From a checkpoint of a small masked image model.
Data: trained on aerial photos of the United States (SatlasPretrain), 203450 training examples.
Rows from block 13 of a small masked image model, named by matrix and row number. Rows with one number within an expert belong to one neuron, the router's apart. Each number is 128 + 32 x the weight over its row's rms, rounded and kept within 0 to 255. All counts start at 0. Numbers have three digits each.
Before each expert's rows are labels from the 100 images, of 14976, where the router gives the expert most weight on average: "colour at peak" is the nearest of a few named colours to the mean colour under the peak. Only what is clearly more common there than usual is listed. The data: aerial photos of the United States (SatlasPretrain).
# router: router (model.blocks.13.mlp.router.weight, 4x160, trained with AdamW), inputs 0-53
# up: expert up (model.blocks.13.mlp.up, 4x80x160), inputs 0-53
# down: expert down (model.blocks.13.mlp.down, 4x160x80, transposed), outputs 0-53

# expert 2
colour at peak: pink
router.2:116210125114096119172127162121146082164179150101130187102123094165145112133170060173168118071153159093108166119108161154146168101130158152147171121157116143137169
up.41:122100126136075131078173149119043134101083156106112183159166128145155099156167083160158100129158141113147096131128086127071104128141141137120114130126155176185138
down.41:151184131160131136119139131148129123118133193182109128111102126162126130143140086126207056081159094137089112155168155138083072181092131167100072097113113193144124
up.42:168125126075107107085163127041156114091144049068146165078172150119102099115137135095140083122154157200095116124138170169148115110145106150118114126161162128163166
down.42:103184182095085098097144129139074123126158132184166198134148131140099137132135143127067058102148088124102135124128156112151130102074149118123115184112100116121093
up.43:139158132136148060088156131151134078093113126116115112126142108098149160125176138113179139130145134128174163106173102141177122123084096197104156097150166109151118
down.43:116144070154107177115171108127175172179141140099140113105157122122044145112104143150081153122095153139108116136074170167146139090167108054194123142126126104103095
up.44:123100181150110158099131110133140156120093125094127143101065142134109187119107139092179121170101153182135089095109187058127087055131162130162149091173139142122073
down.44:136130072158103101132117104096130164173168112140096131152143119115169061146113147128142163110169141120145154118091123123110160119176115100087142106070060156101149
up.45:130173209113150205171173181157123095120163133063128204136115098114102117170075110126164094151110134172105070085154124189112142144086130130095098127118115118148137
down.45:110118143213122088106099114166150105197147085141180133100116123159099149093205095145149160085151104090142132107117148172144188099179099188181121112142135111122157
up.46:168122155157124158118093061113186084138131119152106105112148145125089119125119065117109127119095083101179179124105143140085124131124190091165171119126101139161141
down.46:186060049112159122116136200138108118079135140141123140123157124159182137220137145171108135112162130118087112105149163122156128091133178133159076138123087119133092
up.47:133200142133129197156123144149127124088101181099114139151100200119118063157077162200124094158149161135184082119092138136138079141134158142135055112142117157131081
down.47:114206138149136117192104184140104094075111132091155160183060103162087188122085155135132131130063133124129122131097081135127193202071161130116169157139161154113140
up.48:164164139095129131097099086129090143090100119144105143046110052166156161174136178098155147058167119171042117086143122115167114107109125145109131074084154170149202
down.48:127122162136094093141110121110107074073126165150094099101133165134106126151160133167099120126124120131144130087138138125110159111106125128123101135135118120117121
up.49:112078108148110118063146145081170146101135160089103172159098064078135129128108085175117147147130169100097193155104088140104117103100125143160149105043109109126160
down.49:170148098108078102092166160189100085089081097104177147097135134129101175186132131166104092108147144091171080174148051190106159156184144146151120128138147139146122
up.50:141182171175141160164152140191113097112125149127132157142075162123159124134095127171174128117152126116151144129155147204116101074188145156095135130117134128079076
down.50:138107091120163116135147126131078100084149147074152091121160160079159115092137104120158053121169134151118093105139151142155084146140136187088137115169152172166172
up.51:076154121113131080144127149086147072128156123168126198169119112100151137145160121160090163109111066126157118099108184119138140175181133131203096115146104095175188
down.51:145180087105129160092083114172162178216141093101097027164157131088138087109088182143221080138071152137111123123122112110174119112145121156100160109137169131109112
up.52:167112133105101090115136161109110166158122131106122138105197100155180149116147138059119167146076089116150150063105082137137134059117130169086071090123134093148140
down.52:081144112149150116141096084123148077163105142136112141126111121111099147136152126162120114082147103186109120149155106115085140163149126143119157140176128097129131

# expert 3
colour at peak: pink
router.3:151120104157149127103163108174158183176139138113128079142133139147121147142162169146095165144059102110142087158170110157174175109087174147170073107098134142098073
up.41:155158171134139209156120155137151147166102094116143092118056130096123129088065101155063071110124047118112160133128112118142171136104088155144156144159191104160115
down.41:174165086097122071147090161099113068140157105169114148128152125103168144143153123112195133081136112127146108145165154140135167163133121130164117143151079147127132
up.42:049150156148182055101135081110079129093140149100115165116160093120130093151152136142106101161148156122125157132081103120093112106160120124156145084148096110143151
down.42:081137126164138089156113142110181151116172111153126113093139120157140126166148115085186131165134094096171100117137096169140146144149068096127166113151164164129218
up.43:163211126165131104123127100139099099118112210146081144088126108152164130150178126149171094105137127085161151176128129142133146118136124220109118130105160184139116
down.43:142145088095111188151155152134194141155136112099173112159171122110072112103101105135105121152107109174141114126070127147131107131143166014115177093067161087116110
up.44:194128091181123164092096129118094084160125146092135119095169104139124059090216138105098132090138151080159163109122074115097058149123132122143136119173100129092119
down.44:143177121149138143079156189171088116145175081128157110106140093084086121097156100140079113131144094137190125173098100129101154152151135152119146077152096170084170
up.45:057184118083155100149151142127095109095103107177103125124132150096111129120141168178168163093121112109108114138101130183146138157150110135113105143148142158173135
down.45:088153085097129127108114072197118098158126146195173126126162129126117125139096192189174139072177098153099160158156136147175128181098088089110124137137068139151092
up.46:153139087107145139119162105168061132126138125077099101181133161085099134139118150166102165170136141150083093173194091157187190123072121103115133157125153149145121
down.46:055083165129115076165043109100200153119110170126155188096149095147155157122089126152150118118158139133131136048076125070133090140209108142109135103135067112103129
up.47:115109106163151085136138120136092111158136151185108104103122056086145096129122123170169143043106115153075105089130127143117161133134133138164104073096101126201125
down.47:095146104103179096136146120126137163116102165148165105155074077068132151151163146158093087044092106187102137152080140142111131151128105114189139127129134120168100
up.48:135099101117151143182132099142151078162121131115221116087123137156183089098098118161132180097186161135164103106126108097154113108136115177110103158185141141107146
down.48:138141099119126142125161162125142086135178115124090144114137122111128143084130134137108107163149091073106082127065169133131112142197165091165135147137159143143112
up.49:125148148132153111129156088180082138117187074147166164195154103162143152093142134111160146151124130147164126169159125124130169076139120084182124075126130125145053
down.49:093090127121194117139110117096143097150132147098132145149117111102147189101123105175173105130112156086166129139181147133172137145142135102092088090183054129054133
up.50:155118164098173191174144181112074119096065110079152152147095087102083142212067132097144126166135181161130095152126106180113141129169141114110154143123097138093124
down.50:192155115181120114133156126186128079103108130163208180158130132108106153143122133121080162113113083129178190133075104125135156133109112166172106159133065170122072
up.51:061153107102137167124144171127130180151133166135138101074172092182048138116172168095059104137124103098121157141147155117149098187124114125105119071160111152024133
down.51:160085164080096114135120115142062066128119087138120108133091109096103103137151166135117125117090137177095115138122114137133158125166103128137158178076180107165166
up.52:123161165105181110103145149141144090161129080156135142139167149077092119117109146143089146152154131110107104131117123154170069176136118115115185169060088157095105
down.52:165088105116151131146129114115128094115128063133130110135165165077193200110163125154143114108152120113169118130188111143147134086133076104135102177159160136098110

# expert 0
colour at peak: brown
router.0:127122101175107158156128080097113171145131163116103102121112165088124150107137126125144069097140157179133093126117127179086090091110159122084092125153098083129167
up.41:126136122100079120113148148147114129060165121110160153106165161169158170156155094184164159151134156052119116160105108107099121144117144162111109131178140114161152
down.41:165108073116161141106166156138119081117189173174127148072168126146128155161119153140186105107148109146138122096141140094111069186079165185115070126147154103113129
up.42:163126102107111102152155135086131154133090114094161092210130095067216111115050150163166080172092102145128143156156115139143142145169147114170138106200148099143129
down.42:134115053138173105138133094093099129079176143094073124187184120104108114163118137090158075194135122148130183170209160152117126134115156069133098076119146144165187
up.43:151117144118093136125113150130102076119120099132120132089172139192159141081218133149082073111114150132172118112129150153114065075097162077155149095157105103062105
down.43:118135118113147119156155070141104149153156139093124106118073133090122102173059091099171111109139154122057149165137101098094171215195113146163145161159161099172156
up.44:181081081174145133138131129156113051100096144154110107141146144067171128124154153193114090120121157149069115131153188187142157136125093124165104089144136115189100
down.44:129126127119054147120121187147127184143118134173135144135167120169098138142116149111131146093165161145167101122114152123160122117116174105129114129189153155074177
up.45:103095203111071171175132135104165089120124143156197148144171113140084169113188137146154136104169092126080171137180143144118127114082092119110164148166140080066115
down.45:077124143097210107133123129122081139175162097093111100152112123111112107057152078104189107112110163126087103057112071113137103186195153150094129068128155119131114
up.46:083181108122090139111083163092143104153170071083084107154158118129134103117170124172119175105102067142136169113078172092132081105110135096178141132085102199108143
down.46:136105110174054159150136120106101104068132122148160148151126116122160159105084101140129130118096107144120120108144198124145130147135184124137094131087151157137136
up.47:187106148120139112153109154120111133095146180164113135178164111115095122087122141120207163053167102150085142166118146141117138124086164130102126100099194087143122
down.47:067120130105109133066142127118146117127048109098151150107098099138157110160129100140093106145079167156175086100132119166169144149181110146141111184188109137149175
up.48:197131145112093155167096163070128093200147053107163125157151108126118066071109165132138158179142063109167120139113129121178115143150175194148163131131148159200125
down.48:077101107116168087159160103123133142103110206085113131089101135112130169176118155125174116136101167131079190147117109132080175149115073086147142132127103140081151
up.49:154151120139113170113148118099140122131093123084106140146155063078151159132065120143175110126141150147092126115108125149168156186094092173102125103108075135151071
down.49:158143116194165186140105093171122143109099092099135122165163159123155076180092090070162082184119099106110183119144097135171178144096112147154166155156191142181114
up.50:125127158097094081183111142100139066124092137114138095193120185069125137151184114146113205144186194172129137053090097161158109123116102072145147074134135081161169
down.50:147123123146117101146124078163173125109149111120162242028057108176144148098092146086129084100122109069123107191175100113143133132158155183097142156134140100143095
up.51:131117140138124120147135071107087111130118191092117109130130144114167146121074078173165097083202111137102137098178127171078139110155143173106095173146158088140153
down.51:113135137099119195101113185159174084138138101106170137134100082154059100143157194132092178177133168112079155122115140152169119148061153104089159139164105146165072
up.52:167141089119093125174122098128139136141138153178136124182163139085180142102193118066132130140121133114118138107080104106161153065148087088150086157104085114117122
down.52:106161094105169183124125118154099145083120110160099137066172188120160188138099113140207101140089120124161138054147180123143077138126097112138120150115073152111121

# expert 1
colour at peak: black
router.1:102105139140123098105113174112096109116100079080129094172160097126093103079064114099136139128112161121101166161149154100111161122106079092115141090147158044135119
up.41:126084175105161155134133148124128175093074166168121126179162142099108096187093121097107062157147093100177100113086156107144118172061139089123126137081089188160117
down.41:063174073185142111119100145113110143117172132107128143119090147164127140143085140112126103207159097043143092172205119138066115116140146063171102140122145083090116
up.42:081141099097173099113137151058069114069173104117110133170160128142087162192147190185105106192109136132116077116074153110119128121129110203116082098118102153168156
down.42:108132068128116161145170142158156146167114153133130133090163094107118139021108070141155195071144101147166127091152074129128115138172133104124110155118127117144104
up.43:111130190109127131127153118137165113134072070121183108081124134112067166143150170113225140111122164114109122097108121126183112140159112144076151175154149108108054
down.43:096144123086161095109170134109107162110127105108099162138132114130185164137198109124198188123116120097152137125099119130156079110142156172067129113170082109107095
up.44:172149160132108146141111137130138123101121136151125122095141114125182077164142106098178150089098159158122064038106106141129103150144102114091135107160119133154178
down.44:143079105164122188147168117088161104068122095166110085138217170095103137115145157100082160138080192113141108102104208134100127105071111101158188087114110131094117
up.45:159117102163136135106140124131102131175148221071061083142166168106103145139063123108184153108069108107124112125145088096051107084121092097162125126106114095156124
down.45:092106149107172147118105096168169151171090167171180107123111125137069133164105137056176101110135063161083122211151126131190150126140140155086123130159098119159144
up.46:182059100059145195077094125117085124062121161140064124134162156099103158134094081166106131091137157168101110099112141108175118113129136093151149175093116150165157
down.46:140129159162135157077140149137179150090171117141130088150105118105115158131142090137130139182115156171140125098117160143111151090125129113102097080125078138156127
up.47:170193166172092100131150104057108084117113134083147086139117153138129122149136136149128110117146131092183113137149137147118136136169087228167125135095117156135097
down.47:158147076083112117092140169163113102132138087178114138137134117102124155093064137131163099157167118166133105161121096193173167109072180084161149103132167056083164
up.48:079142090112162088166143121082075197156168162112098150167145140104172105113091198099115143109138137143067150080149127088144112158125106192053109155126147073090144
down.48:159156087134134152122092160113128125146042132105177171108114101124129181172150088139105116118082144187190049135065092148106120083152153111133133170116117145186129
up.49:141142103162173118127121132120136123133144188142104133169138134134118107122090135147149067145106116191193122103167144137145106106062079133123165103118114160152177
down.49:101142158160143156078122140107140163126144160110114129116084097068043120200110103112091160094112108141118156127106172108170126134117074120133172171173146050129141
up.50:110126138169198134113155137098079090151123102163113158078142132182065122199117160128196109110133164139113151097134143072068126124093118113151157156143089158127121
down.50:112108182082121051170091108067103131158085165139094130094145152128092152128163050118068111131127072154052092110136168096113073110150157136121134155162112094105099
up.51:137130093150120102163116181163101140068143108148156081087167094158148098133108191125124084179134125121145170149137086104107101150148089129177090088185074093088151
down.51:140144143116120136144179140150149113093122146202135111158148131136154175095164140113090123122101161115070144190114115181186110139060147138106137147171167162130114
up.52:150147106163161085090075155135080176091140137099117126085142134123107082133159189141081102175175117094169155093114157161101142094114081106128124053176115108139143
down.52:126075151121148159114174105198124124152059149105157116156129113134129138115110107204088139080055159123135123140166212159121151203186144099097073145088098135116110