From a checkpoint of a small masked image model: moe expert_choice.
Rows from expert 2 of block 11, named by matrix and row number. Rows with one number belong to one neuron. Each number is 50 + 15 x the weight over its row's rms, rounded and kept within 0 to 99. All counts start at 0. After the name is the row's rms in percent of the matrix's.
# up: expert up (model.blocks.11.mlp.up, 4x80x160), inputs 0-159
# down: expert down (model.blocks.11.mlp.down, 4x160x80, transposed), outputs 0-159
up.10 098:63 62 57 68 81 44 58 41 38 68 56 31 42 23 50 62 38 68 70 59 79 31 71 62 64 41 46 66 49 56 53 46 89 62 43 36 39 86 50 56 45 46 38 52 45 33 31 31 53 28 44 24 70 70 55 41 44 52 43 66 72 59 72 55 74 41 39 44 62 54 42 64 14 40 40 50 43 58 69 56 43 69 33 60 41 34 39 68 28 63 51 37 30 31 49 33 53 46 43 48 15 30 60 66 44 32 52 73 41 78 30 32 57 49 52 67 36 53 40 46 41 50 66 56 67 62 69 30 34 52 35 33 45 56 89 28 36 63 72 56 53 40 43 51 52 53 37 61 45 31 69 35 51 35 25 65 67 26 40 38
up.11 094:27 69 52 66 37 50 31 50 34 45 31 48 43 53 50 30 41 58 22 59 57 55 65 49 67 52 48 67 70 16 43 59 69 50 73 61 34 43 71 47 27 76 42 59 17 47 42 47 50 39 30 39 42 68 46 54 77 77 62 40 54 53 46 91 45 40 48 57 64 25 49 37 58 14 56 34 47 36 58 40 68 54 35 24 50 53 54 21 28 47 61 59 51 61 50 67 65 01 57 65 61 61 46 62 58 32 31 61 75 61 55 29 71 52 43 37 27 46 61 47 44 84 46 44 52 59 68 62 42 26 62 46 51 30 56 93 58 55 60 42 42 33 37 75 53 55 58 49 53 43 52 45 59 52 68 55 45 54 31 71
up.12 097:72 64 59 52 62 51 72 44 35 47 83 47 48 11 58 27 55 65 48 61 46 52 40 53 55 53 25 38 61 56 74 52 45 54 42 60 62 15 60 55 64 59 54 43 20 46 52 17 74 76 70 47 48 21 28 39 54 49 54 69 25 75 44 61 38 67 62 44 59 63 46 72 51 25 24 61 44 50 60 43 38 06 47 42 33 48 13 56 42 84 33 63 41 37 51 12 48 36 33 46 59 49 42 65 38 64 35 41 54 61 56 39 72 28 48 34 54 52 61 44 75 77 50 56 37 49 65 59 54 52 80 47 64 46 53 46 46 33 43 50 52 43 60 70 46 53 44 43 45 52 53 33 60 54 54 73 57 49 67 84
up.13 100:28 70 44 72 54 58 59 50 39 33 75 21 44 27 53 71 69 67 16 20 42 47 60 49 48 60 66 50 61 30 74 47 45 78 22 55 53 68 70 65 64 45 70 69 34 45 61 26 47 54 35 27 57 49 17 68 31 60 51 58 44 58 45 51 63 45 46 46 43 47 50 50 54 75 35 51 49 29 24 69 58 32 61 58 64 48 54 48 51 26 47 75 35 42 28 47 59 50 56 42 51 40 78 37 50 58 48 80 67 77 31 48 60 36 37 65 42 29 71 42 49 36 38 39 49 28 54 59 36 49 40 38 67 77 53 35 58 33 51 74 34 49 37 45 48 39 65 60 54 39 58 43 66 33 46 73 36 88 90 46
up.14 123:49 29 69 33 19 64 55 69 38 45 76 16 69 54 41 32 76 38 67 71 29 64 45 62 56 49 59 33 66 56 40 46 35 38 31 74 59 48 49 72 56 56 62 66 30 42 46 56 48 53 53 43 36 28 62 60 65 37 53 77 65 44 60 30 71 34 47 54 42 32 18 52 54 70 43 59 48 72 46 56 40 34 62 71 48 59 55 46 39 47 72 46 60 59 58 39 77 39 39 38 64 45 46 17 46 42 33 70 67 65 41 32 65 39 78 65 45 36 23 42 72 42 52 45 74 53 58 77 44 47 54 05 35 68 46 34 30 26 68 46 18 52 85 46 48 56 66 54 37 44 56 34 44 58 45 48 33 37 47 42
up.15 093:47 62 48 48 69 55 51 44 33 28 67 33 36 36 60 51 70 49 31 47 47 79 49 32 58 62 79 50 43 48 42 50 47 47 41 93 28 41 54 42 71 34 58 62 41 54 46 64 28 51 39 37 72 71 49 31 52 47 70 29 48 49 67 48 43 55 49 57 31 38 68 62 20 69 52 32 47 57 56 47 61 35 56 55 54 67 38 41 55 68 31 50 47 39 36 35 48 54 21 92 43 29 44 91 51 46 28 49 59 22 82 35 31 57 39 40 45 48 64 71 44 86 36 77 70 32 44 70 68 59 37 40 41 39 71 34 59 20 51 51 42 49 53 73 72 47 67 55 51 18 67 29 61 47 46 49 64 44 60 43
up.16 100:59 65 27 57 42 53 54 58 40 56 60 22 39 38 58 43 43 69 39 43 43 44 59 43 56 69 45 39 86 64 50 66 64 60 69 57 65 52 66 44 49 40 38 64 46 64 50 36 40 45 37 46 47 61 46 39 33 30 39 55 49 68 56 77 27 38 54 51 62 64 31 70 52 48 50 38 46 47 68 67 57 41 61 49 21 43 68 59 39 51 33 60 56 56 59 41 24 71 39 48 31 75 43 67 60 28 18 62 48 36 38 19 48 44 66 53 40 57 47 38 52 79 55 64 58 66 61 44 26 64 59 40 29 66 49 23 27 76 64 79 34 42 59 55 25 47 61 25 39 15 39 35 38 35 07 68 69 91 56 74
up.17 094:70 62 68 39 65 76 25 35 66 39 07 64 59 51 48 29 22 52 32 66 37 36 46 62 57 34 57 62 75 25 77 51 45 44 67 51 69 38 46 67 38 36 21 40 32 55 62 48 36 46 32 63 50 41 43 42 40 41 65 61 77 51 40 39 61 28 48 68 50 38 56 61 50 36 50 68 59 45 50 51 46 52 60 57 62 20 59 27 59 80 73 27 46 58 50 89 36 65 58 59 40 80 63 64 59 34 61 24 41 54 51 51 36 60 49 36 46 47 35 51 49 39 54 24 50 32 58 37 49 71 76 47 51 30 38 56 78 16 66 61 51 63 49 35 80 34 49 27 36 54 30 34 52 58 60 49 71 63 41 53
up.18 108:64 44 55 41 25 54 58 48 36 24 61 45 34 51 48 47 39 35 55 95 42 51 40 55 59 56 39 52 33 45 77 58 43 46 66 34 31 41 48 44 46 31 30 72 43 29 52 73 30 51 35 44 39 60 49 48 45 60 48 48 52 62 52 52 58 54 72 72 74 45 46 43 52 79 58 51 42 44 60 48 51 57 36 30 71 59 44 65 36 56 45 26 35 65 51 31 57 67 56 58 39 48 47 57 20 79 55 39 53 71 80 29 51 40 42 53 35 52 67 66 41 64 74 47 67 45 54 63 55 48 58 46 63 49 56 10 13 85 74 43 43 09 58 24 36 35 69 60 59 34 46 11 68 77 23 51 65 57 36 56
up.19 119:48 72 66 35 25 49 47 60 79 41 35 20 52 19 50 44 55 56 56 40 40 59 64 53 79 35 43 69 44 76 79 61 22 22 44 60 39 55 18 67 36 61 70 64 14 48 66 55 71 72 43 30 39 57 44 70 68 37 61 79 27 66 59 40 66 81 33 55 67 62 46 43 61 46 53 50 45 44 43 45 62 40 65 49 56 55 35 49 88 38 36 50 40 69 60 39 54 34 38 38 43 46 43 45 47 57 61 56 41 45 51 53 28 66 45 27 43 50 72 51 65 60 69 45 38 41 37 94 65 49 43 44 43 51 48 37 48 27 44 53 64 48 47 37 49 47 68 43 55 68 52 34 78 35 50 18 37 14 42 52
down.10 099:73 33 38 53 48 32 42 55 30 62 45 55 27 58 67 53 64 72 44 60 49 21 52 74 43 76 38 35 50 31 71 57 50 32 54 55 53 40 75 46 66 50 35 45 29 62 72 70 62 58 62 55 60 15 36 51 29 57 65 39 51 30 46 46 32 35 53 36 68 51 42 36 58 44 47 30 66 31 54 78 28 44 62 33 64 69 46 35 56 62 30 70 46 39 75 52 65 51 58 68 60 65 66 60 46 45 26 33 35 34 23 23 72 53 34 35 62 42 68 40 18 62 79 70 27 45 70 63 40 53 58 64 37 01 52 59 54 55 56 82 57 33 66 56 38 60 53 51 49 48 41 26 63 53 67 70 59 40 54 46
down.11 096:41 62 48 51 56 51 51 22 40 39 43 66 54 46 35 43 44 50 79 48 63 27 65 42 39 77 40 34 36 65 53 49 30 54 57 47 57 66 74 39 47 26 61 54 25 41 63 41 41 52 53 63 56 39 55 58 24 16 22 36 66 55 91 48 54 58 95 24 36 54 54 74 26 66 73 59 71 53 27 72 49 38 60 55 68 73 23 58 56 75 58 65 55 30 46 54 31 71 49 40 36 61 39 45 75 46 33 67 59 49 46 51 43 28 58 36 37 51 49 25 49 55 66 66 60 18 67 53 51 54 67 24 54 60 52 41 49 28 59 69 32 53 48 35 62 44 30 62 22 75 26 68 46 48 54 46 69 61 50 46
down.12 101:50 51 41 46 58 50 63 68 47 47 50 55 19 52 44 39 48 65 35 78 60 51 45 79 68 60 48 41 95 42 59 52 69 54 56 66 56 82 40 49 35 23 46 66 37 36 61 72 17 38 70 61 48 66 49 49 90 54 52 63 51 61 78 37 55 49 43 45 36 29 40 81 42 34 41 49 49 68 56 54 41 56 57 52 53 52 42 25 49 36 39 50 47 44 49 53 37 29 67 38 43 59 49 19 42 15 46 54 56 84 47 37 43 33 25 52 43 58 49 28 36 27 53 48 72 57 47 71 67 77 75 54 43 50 62 55 22 38 59 57 26 44 38 45 52 43 56 76 53 68 19 10 50 49 37 37 46 42 44 73
down.13 099:60 41 50 71 42 53 19 33 63 24 36 96 39 46 59 87 43 42 86 46 41 69 42 54 47 61 53 40 79 50 67 50 61 59 71 46 44 28 52 48 66 41 57 51 56 53 50 44 61 62 37 59 45 47 67 44 44 50 53 71 31 78 46 39 51 84 43 42 59 29 30 25 40 47 50 24 69 69 50 70 67 53 48 25 69 46 52 49 52 38 28 22 42 43 67 43 80 44 51 76 33 65 66 84 41 48 08 34 47 39 43 62 68 51 35 25 52 60 62 42 48 17 49 63 63 42 42 45 47 61 31 55 57 49 54 61 54 42 50 55 58 44 37 43 35 48 55 31 40 59 25 29 59 46 44 72 57 44 46 85
down.14 119:44 53 62 47 52 57 70 47 44 61 30 37 91 62 57 42 46 31 51 63 73 46 55 29 00 51 46 39 54 49 11 60 77 33 34 44 34 56 29 39 51 37 28 61 67 73 41 51 42 49 70 45 34 30 51 54 63 48 52 26 50 21 49 58 25 18 60 54 24 59 38 62 73 44 46 40 59 48 72 25 29 40 57 45 26 56 39 63 65 80 66 52 64 72 44 50 44 56 63 39 60 37 36 62 66 42 53 39 52 46 62 70 45 62 53 64 41 52 50 73 66 59 39 52 56 17 67 51 56 30 73 62 37 47 56 40 62 42 67 63 35 39 77 59 40 57 75 60 61 56 73 53 31 54 41 56 62 20 47 76
down.15 088:33 75 24 67 55 36 83 30 46 50 81 44 36 54 43 48 38 72 44 34 55 45 32 68 58 52 49 46 86 45 43 58 58 59 36 66 23 48 57 74 52 51 76 26 63 31 21 40 43 40 61 51 42 34 23 56 51 20 32 46 56 74 19 65 69 56 44 29 84 46 47 70 54 50 61 32 65 49 30 45 35 67 79 43 26 69 29 38 43 61 45 49 44 33 38 49 30 59 41 63 55 50 59 50 41 58 50 59 66 77 51 72 69 60 52 43 47 53 38 33 37 63 49 65 46 76 42 47 38 41 48 81 29 34 45 57 44 64 40 39 45 55 25 38 48 47 85 52 71 46 41 31 41 31 45 48 44 56 30 76
down.16 108:69 71 38 46 61 55 62 77 34 45 55 52 41 54 56 58 46 99 55 60 62 40 72 47 42 53 39 45 59 25 52 53 69 49 73 77 59 49 71 34 37 58 48 48 45 31 45 76 36 55 33 39 59 46 70 49 60 53 49 40 30 49 44 47 61 35 64 23 23 73 50 34 55 29 65 56 65 24 61 38 19 44 36 69 67 45 19 20 69 37 41 57 37 12 56 70 47 60 26 70 70 69 44 75 49 52 54 63 38 41 53 46 47 36 70 30 40 56 26 57 57 73 44 46 38 78 69 59 43 51 38 44 61 44 57 49 42 43 46 66 34 55 26 46 80 37 52 55 64 15 46 54 50 40 32 67 43 60 39 25
down.17 078:40 71 55 36 36 57 45 49 48 51 38 52 40 55 32 59 45 45 72 49 61 47 53 42 56 38 35 51 37 26 37 71 72 37 35 34 35 48 60 45 42 73 61 87 74 49 31 54 49 60 63 48 15 55 25 26 36 39 54 60 37 43 76 91 31 49 22 57 41 58 47 27 77 53 16 53 47 48 56 55 43 54 38 40 24 90 55 42 28 53 52 32 72 41 37 57 53 77 37 61 51 65 55 55 67 85 47 47 29 49 42 64 42 65 58 57 66 50 42 56 46 60 51 37 39 23 52 49 57 54 64 59 39 24 63 38 52 28 35 57 59 43 57 36 77 63 61 35 56 81 19 73 41 60 64 39 23 31 41 61
down.18 103:73 33 36 40 58 50 42 41 45 30 60 37 49 59 62 35 57 67 47 41 41 72 45 43 73 38 57 47 64 53 71 48 47 49 37 56 47 50 30 59 16 60 29 34 45 55 70 62 26 24 67 58 48 38 24 54 53 35 76 38 28 51 62 40 25 48 61 52 50 44 56 36 41 64 59 48 29 81 47 71 54 28 69 70 68 72 61 59 63 52 43 70 54 36 45 39 40 68 65 79 70 17 29 84 51 34 57 55 44 42 35 39 67 46 60 65 65 65 16 27 63 78 49 62 81 38 46 42 65 67 54 71 27 59 62 32 49 42 57 72 26 51 46 37 51 72 17 43 47 39 46 26 40 39 39 69 54 63 40 51
down.19 110:54 43 00 46 49 38 72 52 48 25 52 30 44 42 64 61 51 45 40 43 54 46 79 65 59 78 52 47 64 38 84 53 52 51 77 40 47 54 45 63 64 65 49 28 30 31 71 34 44 64 49 61 68 69 68 74 64 63 40 71 39 61 43 27 61 59 47 50 81 41 47 43 48 41 54 33 65 42 42 40 28 31 65 41 71 44 48 33 61 27 45 23 43 57 70 84 43 52 54 34 49 33 47 63 41 49 40 45 54 37 42 65 25 56 70 32 47 67 61 33 30 43 23 34 51 21 39 55 71 71 60 50 50 53 51 30 59 28 65 60 67 54 17 42 51 32 40 64 65 80 48 34 64 41 60 45 56 38 14 50